From a checkpoint of a small contrastive image-text model.
Training: muon at rate 0.011, batches of 256.
Data: trained on photos of plants and fungi (iNaturalist), 90422 training examples, 37.4 epochs.
Rows from block 3 of the text encoder, named by matrix and row number. Rows with one number belong to one neuron. Each number is 128 + 32 x the weight over its row's rms, rounded and kept within 0 to 255. All counts start at 0. Numbers have three digits each. After the name is the row's rms in percent of the matrix's.
# fc1: MLP up (text_encoder.blocks.3.mlp.fc1.weight, 960x320), inputs 107-213
# fc2: MLP down (text_encoder.blocks.3.mlp.fc2.weight, 320x960, transposed), outputs 107-213
fc1.928 109:145177092126113148139125089161153102166126131135133103130138163113144148153206167095106130120142187116122141162112134118066104166122135128186137136151097169135090166115129053112149145082085133119034074134095127131123117109130138080105111131122116086117116063113088097109147135114152182127172133180135139105187123137108118
fc2.928 111:145219060144102135161111061122156136131098114134123121143110157123156130137181195111104083145134144135143097146128107099144135172124135085146133089162133146125079161149129102129106165085081136133074064151116087084109138070129111133114177122072163133148118094096107116099142169125181161099123105155106136144168144163152168
fc1.929 103:160064138113105138101123105151149133159111074132142092101143128161087074118171127125128159178140129129131120148137103125130146158099129102111111158112120162095084128133169156130150074077126147128082108146128105109137060130135121202120109118117145118150092155174146152110103103070080143115147123122209116155118118145093145
fc2.929 104:130033102115070094131064089176129106155149168094112106122148183199171087140149094161109181162128080130110112179170102127157103208090195052130114140100145194097097151160112120133120098081154130151102112143103085096180138145113110121137120082146154155088099116140106133182100110070112115118151137126148184133028117146119093
fc1.930 099:112160135077101111097165147161127112150122076114137160106131176074178183143124104106074100114118136114114129162153108080163108097118198121106146093052175143093139127133088142142141160124134092069128109180081198064130110154091051118164178102152108150116149105101074100126078151109081146195162137117119122106129166099066122
fc2.930 099:130139165125141103103160172156126143144149137130152134128114144111121169157123119134125108074104141106126154162161115120138082099121160160099149120090167109139117127168063127141144154139144117116118138175133196082115111146134054110144129108168077137154151122093112131138072180123132155198159130130117103075130188102069121
fc1.931 110:103111129147065125119128141131108119145098173093123106166120112148139167106134184161113090132157103134098168120143069109108074146120085090138154116127126124119148117085113142087145160140146125143095177090085107134072137092100104111114089166124154128193109096115160111161124079090135130103158105142109115128148113130151152
fc2.931 109:114110113137072127107167092135103132166137088102115127183131121157119111148097178157129040155152119118120161128120165101109110161156120120182147146156153095135159124135106114138154174165178114099050160094110113151124092145150111169091133142130122204175058131110137166142137156117101094139148082129084141101134039098205120
fc1.932 106:158113122149067111102101156163120130128155147068121174157097112137131149090119105147139143106112139112134085119177110101175147083118085128163127137170126099144101174101132140173129137117110146053128112114137088074092059144124106115159074150105089135141150132174183173137116128137158163164148153157128139113128157141181130
fc2.932 101:116095098180116156132074125155132133149164138108127137146111116101115132104159110156108166097104113097148107127142133097125139142139057147120118098144148141126107208113088067131154172114079139088133099073147122096072121110080152120190107150137146134137111158192194135164138126168137150174141153155112134106083113154153123
fc1.933 120:134134103113113094094124105129139082103150084111213143169064081137175118149109142098167107113144158137085089100135115104086114081113123093182126129152149095159153113123083190113164091127151110106113166115085129154051116097183162171110094111124153138095126123142137126126103069121123200115123131100160123098090124112126133
fc2.933 115:121144085089105141126093122137132125109149070121148167134085063101152113176073071112148053130153070129103129115157130082106094104114117125156102153160191098200156128148140205114151134131119170106137136139105144126071100091113121158131103097115180209127122139133149152090086132113159213098114091119123097130089093106151110
fc1.934 136:110139099153073070115163189152077104138072150105121176106202191141118110093198107109116136130127124130110156100123067080140138101069135132135179135155114090186112136157169108121129097115119129109095140127175094151084154163137122123138152136118147133088145068140102123137120093157149171099141109151166104142193123095174136
fc2.934 131:087109101168111083117132152128068121130143140094147182114217174105140131080158150085106119139126100103108101093125124080120142090064169134114198136139113073150088155138153146099160099139080147072081104112139050152099141136139079167120160174113120139078132075158132138118120125132158179134154124156165113124204126110138133
fc1.935 105:140099120148109164127116144145114115108108094091131123122115104137155150129148103077121155192143044137169110089183085141050124184168097169085098109127093158129158102149226065138109138191075150111182144167151092100143100116110111155051122118165161157096183127127112206152140123170132094112104111118107095110174176127160163
fc2.935 105:116086101188137148098086121125106102116121138073107151123145136100111134121098132064168172183136101152191110132133092120086136180136112179131107176100077172123150102147207113125151127161055124113204139107174083132164132068121158154045134128200170124112161129127126197141179113139118102095104116090137143098153155090224154
fc1.936 111:128139174183125096103133140136103166094090182149095125107174034102080029077113144117119126133136163159133126140074096104054104134140144100108142151126132125180137195083131153082132106123133118105145148184171113215169156113091141077122135107138141131148111137141212146084122118057089116092176072152155138122117141177109080
fc2.936 107:167133184181137144114066165121117142104109132129098138130173072113102056113103158129159111105126178134105117112096098099089103178129184115149171130135105112168111199100103146104124156100148090127181144196179108168182114074107162067130159092111153158107111132148148165112170149104103125095174111180173141102133144153088120
fc1.937 104:072180106133175136167175191177157237147069131121136097117133143093138135108080134114122100131168135140144103080121055194136145149166115115172156170142061130113170147160118090151089142101154068127106161161126136053097091152166109169136145112144087221135108146102185129076145111161078079100128100096154099092113104168138128
fc2.937 101:122179126126199119150131144140149193116091130085154082130130140068157146129040144092128071098122151095140108120089091139133166095166133139141150176172072128147168117147135118135078145081133076115146133157083143116100102120132104188090140121178065225129104143128216148058167098159066070106130118104133143131145077151141110
fc1.938 115:133107102169116122166080089132069206071104136124125110162137149158132085155138124114133156078182127137140122175077121160166093119122133155103144152118145146166143076189097142100093113126131108103169150181124098131126157067191082110195127129131093112138158106125133044126159108118162164125143106116124122139210135100080124
fc2.938 116:136177092146133131194127110159129131119104107127099147145167119108128099132174142114173136119174079116133104162087117189234105143102066153028195161160130132151087128200107118124106107120145167096151131128140129154187126078217106124188134112134060122167112132160092065109128143116143138136094133180102127186170109137113062
fc1.939 095:096112134149093171113154137139160209161110163139156160126141144174138045159133166092129171188144182104108135105145138189178064118184110091146129081123118139166146213129067139140140166164162165148134143148128083133093184144106170071147079070080156124135117143107176070084113082082063151149122123114117171154115114101153129
fc2.939 096:131088099109100159104153108164133157129110165147150110133140116165151048167126100074099132184149097107115124139202136112177089124208110065086080099147104168123118147143125106140203121175114111169137127135052079099129176133103151084150113131060155111110093123099147100111132098122092166144124116120126183102110180099189156
fc1.940 090:153123139079086146144101166106103156156146126098151061137156063179132113136135088139147142079150092131138150127125142138101152060125123132127161189073212139181056100169165134127034152155147142107097128175041132116155110134182177149114085060147147079157143086098140114163156126162088149116075115110184151104139179100107127
fc2.940 097:183114144105153168124158164135104168136149145133133063137139110166162119109128147128114143140144073102170154155123116138103162018119160095096133150109160174190071104164164154137059154172182124137106103157040126145144055137158152121108120062060122074145078124100132091137127094144165068126118148152151150100148158150063144
fc1.941 113:140157156138150114103148169116126101116142089110093096094126099145148122085139134200132095167120150152136160167155072144120079152155070087115090095066128173134090134118072136198121162131118098103061148099072090104135149143131096185234131152111118175150156088136162153133156115207105167129122102114123092113108144068095144
fc2.941 113:148167127111116145143142152122170126136130143129155130158156124126131118133174143214126096135135131050102173161097073167124122122188066086127115110114085184135162114132113141148104106146119119123093149140091131178113134110085106156231131151111127195193163069162109126108111114179096140135066096112134105124098188077122146
fc1.942 124:095143131082130083122140145174153052152065127119102078106137140090162099065124150121148152152123171075121123120133130134102080103098093090120115156154121127088121108078089126099117090177137156142134121162137113071140096153158056148192158164097123129131124117171113128183174160114119177157056129097139137066121088134096200
fc2.942 121:130108099105151100122134160180184059152087102087088073097155159109202138060125157125137155149111141063102090105125137113138070126113115091147113188126131138103122104096097161095106060173140138132106104141152129038134075135113097119153145139130179114107119107196142077171158150129134138149043123132123172105107095137079151
fc1.943 079:152169153145071175172161177139188142109100123199126182181141155119110071111140168131088139104170140131099159147195122128135134077107085078152108136130135111085119112103091163109107067161161133158149136112157115117144084135195099121158079121158199117180196112078116074093113122103141075152176109121135131133181109180136116
fc2.943 084:139129082129104157139171131133184224128144120148096196174153131136149107152136132140089109142146149121147150108157153060145128097118108066180102121147176154086108140123106123124075076187118089211206104114090108112086132144157099084126108088108188207180170104113132100113155117106186056166212133062113162135166144162139134
fc1.944 091:155130186105128147138136104158121164148086176143142158187123075074101107129114118098228129136119165109122131133153137185106161106088144123137139163114146102188105075082101166093097118121098128136140148158163073168100142097080117179111117127092185127138102119112152111113094096093109128134153150180118184063131168076109088
fc2.944 092:164098137093106159131136136141108162134139166130120137138112120090129103122144087105182141118111181085096132134139150173153177099110178091177157107132101115158176127117092156090113080108094125169111112167114076145109124083082127146139125117135145135145105090068176132145096123119117179130130119161129193100158115110138109
fc1.945 108:097121082116112173092119089096099087155096183097137098143123116177120125160143163123122095150108086126118195162109126115122115119163149066134183155061164085129165196160123136121191075164169103158112141146140096106107103132123121172183072123057141069161145159138206152155170123128125171161141152122120098137150094131074185
fc2.945 108:124097077146113110169084107104084140119112179123069068188075110118088081150139147115084113143075103119154133188123147118133083158202098104153173110092169101198133199164118129125145154143132121129154103128128088131110126136162089139160123097102108134153087114119182148137105137095118130126144150093109118130120087180102136
fc1.946 097:155114139098135152162129129093065131155077069125108121144137102154155096161113138080118174151137175105130135114161141115124121111147135139095140109097098148110185164061061073047117101097079130117149121145119114158151103096153137094154115162105082119133154095153122185172115211125140148178159145129082086083172088085074156
fc2.946 109:166126150125119126161149126091127111138108086068095092177141114139178096174101182057112146099137179090073112132145154118116117099152124122086116061127109138124150169085097064068147132103120134136164116102104109124144119118122134070145132128101135142150183138171145196144108201138102160166130124116109126104170092089096130
fc1.947 072:157092188129154100128070127150126096131062136080097107070162107120150223131166123102021181077151151123093103087137108078126120134091125169170144148149141127154164146060127114126109117040155093154178149083126184121110136178142109167101111123091157122183161136111076127155163118145114137194087090104162167111131168152163087
fc2.947 067:156078167094126119164090167104139125103121093102123079155174115133108176145133141136094193141142119108102072133185117052142108124148111137186144139107132126146206136084131120128112106115123124146178102054139148116150128145146139120129131092087099126169172140123089183146171096215073125168077096119143164129109182158086116
fc1.948 093:140135113130098175082142112102146131120129073086175143130116138086151109140123122166154159094135122089159154100139128091097136104129163161157143161089169164000140120116075124219111138170155188144146135115159232155090138165129107095122146102095134154143143149130116124183168210151123069135122104108162145080173112090123099
fc2.948 095:181141067084107150125160181146124094079123094073138108128151110082143176133127157168127122096086166097144172094182150109065110100136144156148138137083150122060073105095121141198110138114093149178148080095185186115097086183110150098145135112142161165128188127123129147148152129128142027134122132147142184122150128084139151
fc1.949 073:119172098114104129144152149131134162162056119154064147200142127169123086104148133141117159129082142135146162107116058088111120115144102201122138102123157118148133166100116210116205132096112132078123156156122119163151098126150086093155130095129185117117147108155095107133098098173147064027145132154137121040127121135107114
fc2.949 076:143162110102096140143104175117118174142044123116050168179140084206113064077107151170123157102068124146158167101129131084093145114171150170110151123108150075173145187138097156113170146142141124104119160179076118112203139139128087127115183126125159126096129114145088086157070091135160076050169134130129139100109125140112144
fc1.950 100:120119157145141172182147142118108160113103147107075107128154198142116134137107123107090129105139128113110106119165082140133148123141175098144111077170116170119171126153137184124170146108121206082154131089125155132182111144138096112113112129167099096127053132027076104151184172147161121136191115143170091130144140110115140
fc2.950 101:110156180147142142162131158103082205140116142075103079132151168111103173147120097158102118082133048135127121107175136085137162157126181101178128092150156159172183135129160113093142180129139174107153127108096153114137087120146120112117100106160067139114046144042076108132173136144173124110133125146154089134144159102087144
fc1.951 108:123086099090138147091180085127134149097066138130151061139078090104091091116112150071172080115130122129121151107150130149096185132106161077056113182149109105139109084111117168164135066122151142171163137133060082098186126152171132157161126171167181121131098107090137160147132179135120103151142149138187107157073140119111147
fc2.951 106:152058107122157126060205085164125120102115153096125058130117117118101122095080120072145123123156146121082149116170152117101116168149112092055110173159099166135129081113125138143101145096154122206143131138108088106137142171119098174164114155151159169102101109138126164129118172140156051164135130159151123129115144145157186
fc1.952 094:125125162078101098161147127086083160144111133134124122074059074139125090091108121135070097101172166111118101126147167109154068161114160114167142134114198146140132135097090192143174068191145133106147136171125134108117080209126138177113105157173156118129136092120083163152105162111098072134155082089131135136078117114105098
fc2.952 099:148131131083127100168128154080094165104176166163111166127058092131119123128100114185101081127152125122145081110125152122148102126129119121142149159162190094137170144139072158129141109171141085123131122160158078103101088147146141170107140169140131145130125086128081167128150128075132061153092089141132109133072105112127090
fc1.953 110:085111120159084201130208139088149069088133124135107091115109151109130145126153169079129147112143165184124167137135095076128135193120171082119104224123127183105114126075085136125104118171143093088059168101148147099069118166132201172125099114133115096082108142139140084098113036107128126169088176144147124182128118093130160
fc2.953 105:108098112106086167133180113129150063080136153183114139125071154107138148120202161053102176103109140200099169152098119135133141129159214089118098225174131199103049131105106124158085124126183076095094126095101139118080091155118167182145107109130091118073127157126149124096142073112148079191099129120133098163134125080107159
fc1.954 103:128112127127113136088139164115134114113115098164168138120106173157179082127114168182106150141167155119131028058135131120099150130079105135146116081096101107147068125117148129198080143162131152138058142115079148134114168212131114125121089097141114118142181141089144113142144160120103162159095113160159070093140173188137083
fc2.954 114:103134126179160123100119173116133079126114147188231172174108137121171072129118139191111121133135178128119075043098101131093154130091108158146076108098136110151039135118163167160057181124103148125095106123117168128119165171106140127091104132138167149132156106089150102166138129075136128154109125169160104153146154189135117
fc1.955 112:139139146123116156169142129105086126183088180088079179140144133137121103147065148160134126094153178108104111119142098109196122150113148156175090111123142137111182087140137102124139158159150110109167099154153106100136143103122154119043084115094071088148144112175107096067102165121076139110143126133172134093104090066064113
fc2.955 106:140138160113152189163118139136125128161102142123110151132146128194144124158042145167133148068126127092109107161124061116161134127127117146162079104114134127154151110154148126083144165141128115149149158133151121097150147132120133093074089124097079099092154109129147097096119165136107129098151156133144151100105115075053124
fc1.956 105:110147115138139125136151132112142132121131166156130154126172094144151081091163127126074110100169139188120178160135107045081119129113089046147123141126109114097077154106103099125131103104174172133095164189164150124086121147175065193165158107118189086121128129130171143123106139108165074098082142128082165169115152121102118
fc2.956 105:117177070098093168098116109109102183103150173142111156125132089103163076086147137128059092107130141193147140136131128078120086148134087040117138166116180180070080128142119095120108189176131138171124103144119108142099085154152082102148160109108184150135106127176100178137119129120170064134115146124099120166095154131141118