config.toml
dataset = "photos of plants and fungi (iNaturalist)"
tokenizer = "word"
encoder_kernel_size = 3
text_encoder_fused_qkv = false
text_encoder_bias = "all"
text_encoder_parallel_block = false
init = "xavier_uniform"
residual_init = "scaled_by_depth"
momentum = 0.95
final_lr_fraction = 0.01
Rows from block 9 of the text encoder, named by matrix and row number. Rows with one number belong to one attention dimension. Each number is 128 + 32 x the weight over its row's rms, rounded and kept within 0 to 255. All counts start at 0. Numbers have three digits each. After the name is the row's rms in percent of the matrix's.
# v: attention value (text_encoder.blocks.9.attn.v.weight, 320x320), inputs 0-106
# proj: attention output (text_encoder.blocks.9.attn.proj.weight, 320x320, transposed), outputs 0-106
v.168 095:081077113137080139124199130153105113141126116117095074107152131112129135120143133123127174144065124074155172071160068070126163124161144097106109086114131138159125156199143165138136095163128180132087137074109143130085135133156166115138145061171117132114141130127162097220134162052133173178152181142064139121148197124110087
proj.168 102:172130117136145111116081095078157086111138133130178153147081137147111106104125136086127070091102136140119131165131123123144124141111109112186158133103133093102131104116130134124102043088117101108137101199146096147189095105144112114145124202121150084143068129143121146115137128122141084057112125076182137129145079142124142
v.169 096:181170135094124099094098111117089184132121093119160157112166094133159157133171095091084116140095151130043128141154146177143183118149088136127120133171101097142150137118087096050130187100119121137110076151141121103118108121096151172141150139115105181204173161102144130126108104165100163072149151132169164172146071070104152
proj.169 099:138173149125121158097132164163186120133111133106092144145101175093105182177146154182093189103117108131144173115105114123130116158140161082113151154102089167169142111096167155168112158104108245131132149090178103192091127173113157076130106062097077123038150130183141093181121094132139125171157157154098081074136136154146090
v.170 081:084163156115116122138090134168126103111063111135103093178159123160147130078192108152125103155134110147101174110096091127116137190117102053140165121144116170151161236142187185090125126162094135087077095098173160071089170130135102135092130106135099170117176128186144156105103117090121120115068110121155139127113165099154132
proj.170 085:214114090172160131046107117143149122185119100124092118128063157142104104134130189124130128106095127134124092146128136189142118106196145075112131155090141115139129064146122111184109151111114117191193125104064143218175093112093144107096105085131159089092187138121076119129081106138147172150133146162103136126108132172124124
v.171 095:100101154167119142131128113071104124157078138144099141163115112133160117132156123161081106131140112160144097139053114099112087160147120110223147139111178156173118144120157174116130103129102073083124160110097181135147158132153089121084104125079077183079128108182116088087112077165081101136131149103177103114080079132128166
proj.171 099:109104095130125136104132092198078124105141143130089100095127092109124085086107128104164115141110187190083112153174129207114113130165159149074166128190102090119111112130099121127160161103119093133181076144078149146138087107107124135108138155125142096151154129127104166139171180142169123125091154200122136099121161122168117
v.172 097:144114109065112084129206135099093125161145140090119128150136166157124164130142155139176172175094103151144136083121114138161100063125145161098152133141183122151122100199108132100128109156152148146163101169147117152136146160170167117094127112128107072137068087108099094153138139143112162143102119174097143139151161106120151
proj.172 101:030123128152165149147094108138157159165139136158224133121115134110113098139152106113109098105138099136166120163079110112124178151137110127140124130142113107144127144106125129119149074071161093132070128068061128114159111142155116163155143141127143119118102145116108120123116099107111087122170190099159160094141074164113170
v.173 085:100089109158078157184169141143114093176158182146100142101154098113156126109111162116118122157121070116122079148141166123196094110118149100201189117105111129141093105120111091177086094123169168074136186152128087146107162082154198114126103155187123129148106120036032088134111125135108108109111146107201145070098100140108141
proj.173 081:138128160156129106114156080166151115090126173100141122107134184083132119139097105157133113143127119084132166130160112153068110099082151156098110075185165081074055128097133141090161107140085108089110100118179086102164123174144112148166124159107097144150086150182166159105143193141130129150122123173101117125160147145111106
v.174 102:171104122159100108121178162115141172138102101139120067101125152123155067182121133226133125116063144153207111096082113078118201108162073147146195113119135137099075097127128068181162126100148120141132138109103159124161071137100117100133176085140117163184126166152157092105124101153137229115164197107126118096069093155151178
proj.174 108:108153135128115149127091112166116083126102122096185134138080095111094125122120141109127114131136185130087097153092109153149081168214163113130140154104140097133148115059129158132112155099148119119115086150066096074124162095193108141096146163154063119093131097082179096151151156095123044136079122150195099120160109169157100
v.175 089:138091102191080115175125154125117121144122102125099146090169127121152160075143120118076140114145071065118126060107126145150139122102186124191150141133098154166159127131114119111087137089120136072157125103170118086155129017196151175145078196173149114093095131152062134127126120077128120096060139060182091133084080101090127
proj.175 092:158126149166175137093142069155119109080125141148108100119148138127080082178158148122172097155121068125107170101164088205118119115150163117096106091136110090122166114119110165146119132141096104098112174141148174170098084210095154131111141095074112116168210106099132172140097121098059144146149167167103191091105139202130133
v.176 094:165173154136087114152100194110125089108087159135151156104142081194137120093133162093066128176124091135186138117185114147127158117168138124127164128141124151184071113122128140087047176164137156071155154133175090134121131119133156095081097140082134122172110174149132127139079125128178145082106145156126188134121108053115139
proj.176 105:110131130177139130068123173204163095129121117120141112177092204102111145171130125150164171106132089099089174151118121177093129129151105155145110124082062085119160122144132093142071103103123165154045153079141153163098132152093175104123124075132117091112188159195158102089135103166100147133156164120136092138136156182150137
v.177 121:088125122132129107090140046107116107182142153086126147120132196124099108124130126171123148111133116117117135184090136094087116142117135143161126139077155097151126134052105122127092111146156141164155190107123128168182132203124118143165141084227084114122041058157199154157147100147114071101075166112137089175104115124111100
proj.177 134:122131073105105095134124164107080159095119138157106126134170051167161105090122131100161087170150157155120095104103134185129108150095089177115104119215174132058092106153109073110200130119117083100174088149119115086119107109096126148171149192068145130174130144126115148133151133153124154113181079078108173124126124064142128
v.178 104:121088132167092123078148153105143115153109124097097073149123149135076155154128131136110148052165120114200196092084117125152132149169160157121140146113144136148079130168156155140199135102099144127110132110131122147140090123141166076150191091153103085079087078108110081115132123125128189175107152108091108167111134143084114
proj.178 118:128090128119174133122102076055058076108108116137198142144102144099126065100162184114147084174126132170099098119098111142102160118175103098130129103178140123128137140122078084111119091142133047164096103165068142120188123146174120184105113180135167128139144126116130160173115117110115071114118140086186170137151080149155151
v.179 091:160132110078130101083154135191138109143134134113109122161123154136120160149180194116153104100175122178100045120124159136086116106172065147140170111112157170178079099129146156143120110128204124105134115163148146160116130166094092101126159174127091082142123101126199180129081093133161128138118102090089159157107112118162123
proj.179 108:115171129119137137171088166130173165097102154132150134112091117153134162168107106130166198127133157116173161150110168147117113193115088187128135171160104112131151094113128112129135177122152148181111074092095111113159110085118139130138152150111105159093127144133129064123132107179102183202115154136147147121158146057164104
v.180 092:078183139093161183102082125127112114126109038161133095120206138150162111115153084092124086173098164082141150150189113126087139132085132164106140113140126132144183170127116133141057191129138123090091118107105131127117207144074098135163095048147150138131119139149172136127109095110126104107155106158163144074101108192155152
proj.180 096:167143115122114075084148137133119143138156150145068120169122121193110146102113177166132127089112123167113150085104123167184085095145116080100158111124111136118107091198119096118118123084093109150121114157127149172156097140131200073109134149095094120058165153098111127089109071162180141069092125080122130110106143099133084
v.181 086:142100159041161064096097143115143086104133077140138131168115099142144166081111107079113160108125116125152166119149082160053135156128125097089100159135096202212098124110172152110024154187109129134124116128152117177105115100080099121096161150086163128119138153192163133115112133137166121123126107178106149141146110092141135
proj.181 088:133150157184182121123125176194139122160138138118139107130095137128092144123121093071144131095174116124140129140142115161153133144155074152169176182112054123099145123175134083151123128133127161159101142134082151161133136155107146082091084102150097095154139145152116084159133103171149171103160141084136136094145120116132160
v.182 090:161135124118114102141167140129104103129106164104125179124137130155143155103125167110099093189109076180155108091162110183164108090130155079103159148131112157187108112139131172121118116140156133100178128133173100144110115148121115135072089178075141083196105124166129143167134084117141140147098127171087162088111094141169180
proj.182 100:073146138179155153131085159199201111095150105147159071142137165078134139149153051137172189107123130111119168152123151130113151152100152195149103130067066090139155127142127142134113139095152169157066170071108114162105139127113144120180151106160122136112138152146097035139085113161063146145161157132136113123143176155106135
v.183 101:105103111057163193094098080126145135110129127120119106135111131105160136156105126118158114120121166090113139209152114079160074152156139153057086127125143141088128144136125101099188146134137182111109123101051187139117135207141133100157129067082171104106109085186137114209173145103104110164182158182101123144127198164159155
proj.183 112:110149064126099102144124125056094141128177114115161164135137094148136097070090118096105082118109177164142117084134114069154152107076107081112153126133196148156091131165168125127150077150112083130113128208177116098155119088164100160141105195150177167136110171066105157099147131109178104096098110099134146153118121098091130
v.184 107:121133138145095112140127137148172120160102129134123112125163133143138130118180082155118144107134104130067113163121160085170123185155153137163191110074125131144162150088128129136164135113119131089112148115117127082166148144123165101159114066196081160143100123151117092076102075138125163135087168095203133132126159148109147
proj.184 120:187137109149143084055147108166086096092132093099071102187126113111154096125106157169106091151108155162132084107152090157131087124094158098093124106199180135126086102130153110128161126119071105140154093137119104171135082126119113108096096183079136095118125118109140183147104154115147138141120142153060146104149139146156034
v.185 106:081139151160117140133142040148116152090132155121141163086118163100078146082118090116101191135123160064118165154118101110092070134117170123111087147117120116160218136125083153095171136117058169118142127077078105133141111158138144110189124089150100146119130095157147085135192135114102155153127161157097068137172206178079090
proj.185 133:137106115082131101111140138074066108137156070134102131166157127130158092067136133098109081129128103146130099085142144083166162110058156093159129073188175153106094136144114106118162063124094109067160138164185137154102101117128119149147132171114163121161091142105106219136137124114148112075160109061107182112103126107110101
v.186 086:169085150169104122164130126111150163138137141137133091071096112096093163104134110111133165114145148102135154071141166183105130144095162195150123096111097116123152104128124076094206147074104163154120034102135064098141080136142135143152147120166113142088154182118145127105135172107119148142166143081106100170144206094070039
proj.186 086:139166147060096141117126123094122121126163110092102181207141180199130105142116166128044133153101056118146129108127124070121200127124111029132119140132175143151149161122097173137143098166117184087133175143198150139082151161118132123137103150092126074165077062122154187121132119104113115124114104138082143131106059129128113
v.187 091:186086090116101146102138168085134130138094163075112080137137129168135165196117147089107063096151109151204075133155131148197104110168158182061086098139150135099084070131112096140160135140141101103123145146087130177121109171131109082131170117080156084090086154145105102155119127102134139176192136147100151117129085179153208
proj.187 088:073141134117119149167118109157099149088149115126195131111136133090139134113101115186142160151111205170105159144137080112094170131118093108139173164110098088177126154129168140105118173155147099182058096183132154108151176120164099153082102158167116184111140110094195098154128124118130088159071156164192078137152126117116121
v.188 083:128144122126096080107154153132113135093115154157165154147126141160136093141097150190070126131085122130163126127090093077095186106167109058149144089132112116109125171078141151146097147169129136118135123115140196130136145127119136103106157114117149154213047047146172177173120104122176188151053134197093151090090121126159178
proj.188 085:103136090171170144148099090198124084194055145157160043083125095082140154125142121066205128098134130134083147179098106175137068140174191202110068195071143116151106077128145058162143141098134098131112131112057113128146098092116115150129157074138085121079149189120121058118126106104105106124143112084173127126132143178143137
v.189 106:100144163133079140122170098166138047109068115126146111131125125143073170120192121139083162154105142161146164124153083099093126140171106083090106125066122160211137146128125222096108092188113137091112144160151104182089134142147126111111127098116074163097170124087161107149117120095153195112124104149103142127195173153131041
proj.189 109:169102110107202147068091161135170116132132136147145167136085096135136104130131104109143102037095121147136132173115138154143115144071103166209177152139141101082151082140150086165086085086096113120162059119097091137167058045081139087164116147144145099134113133187100139089146086163173118133155199088134138077165090087185195
v.190 098:146164160118122115108169168106087080195131116113102108160142152165166070130141187137150101184105092109175157088195097138188198089155099122083148126107088126121082136190124119148091130154189127122127155107165122176105163145101152101105154114148147087219089086137157130130072112135136118072101098160121157110071088107146166
proj.190 110:094134106160127126110057165128192142086089170138186109135105169129083122160152091148159136122113148121119131137033147143121137165177105196160125156094125076102127115126148122139110127062127114161073123102074163151172139106114135125149141134142110118084177163172092059159123094164091104127164169103194115110166157178154101
v.191 092:142148144156121160070179107081063129146122172105113141132101209104096153120110150063093092120136180125162108110126146183117089068200162168136133111125180107109133051140107142139175103128154115132153111132111144144128110132164160135121104174110069056070067134187134092142118137115130107165108154083006161154102108069054132
proj.191 094:039110086107114118196089155116133127060148075171176121118174104139138099113159137168182169183135094143100160119129142088109171180110099187123133122142078105172193153121079152095085149137148098154063131152137171118124131123095125186122140151087185171178171129132131168123117102077078132134156131132138165160107139128163083
v.192 122:138080141070140092115152153134121119134094033159161108143107096137107139134144063108101200168162137138159144100117101098102203091206133139121094095112121129112149158141134136104195151145125103108141119144108131154124134138136085155134136128195099115146094193187130145122159092116147146137165102104161128151061134137129129
proj.192 126:154158120137076159109110162127085094127114152101114079171109143150139129183113190106140087097141106152045192122139161139180114164075125067167178214195146110075114152170108113160124161147109138131107183096113178115100183152129178182107105097074144110087099097077119135131120153125165151064142118147107136144175094038164081
v.193 106:149137108142155100145144143138141088105066085173188114152169203142102120140181141109166105146182155145133153128080164122127173120127109176146120107101123130123146141055075091116152164089108096083126085115113170132129148130130117071132137069176107131224114174152098153083113126165162181186117106137193070050060136126171178
proj.193 093:123149100138132165150082186115113128112157149131094108115103066144135088098116145167113105124143085091126097155105108161173109115075149094090127144134139053169092168240086101165085171144111165151153164107112156127161181153160142182116119140080128121028190066065106164145157097118142152091115106130079196124163100097114138
v.194 094:197122053095101164129130138162157150160171050202130108096120133116099101111096118083123095136093125178126078188137191104163089157168094148120145131192135178132085099133088129136089146098102053131096113114197144105113103067121134087152180122149152138130116157099115109171168152181056115212128111169114074176120140148157094
proj.194 092:152181176177188148102127078064196167098091178133168178136131108108155151120106147150165154153128135076157128050144083111144104171075162075183129100072074125110201219118165097111092102157137135103188121154151113171161139131062091120123093068101101136154112076169094114031139112124187149076138117111118180079095093161111158
v.195 105:126084177114073123107136108124134132121098073147120080134101185137167145130172067152185093101124157129117158122177120143167136127119181062103132074125122109134133057135102089145100128166139175115113134088193119121182146153117144197140166238170127157131186121093160106087114121107147115123144157122047115159126127120065104
proj.195 098:129133090188206175133100104173136131092141171143129148141166123135187213099087114194136116084082105143143137135119096108094091124104106140175105137110127132107131183099140173103081151060115140123118131156069139129090143097161140136131141141131114185095120147161137081143150126100081137159131081114128108082098108138116176
v.196 082:181066110112081162088119169145124140088145135145096088124121136228168096109156123104090115131147128090160107135131171124156129108122137130138113131140151116134109141182114162120158090086185098081156156201167124137176136161134129218137195183113132097084135060097123152208086155135173101200158120122077153124113132194104080
proj.196 067:148135102172165141157108114121112108117092114156196161088140089089084197169086121168127098171132120149094169112148137143184155150116103139109131182073112196137210126087195142112133157148123155112142169085125137125115128099115159132163100102116126157147168216157108043080139098119070155127070129134074112119115070118159159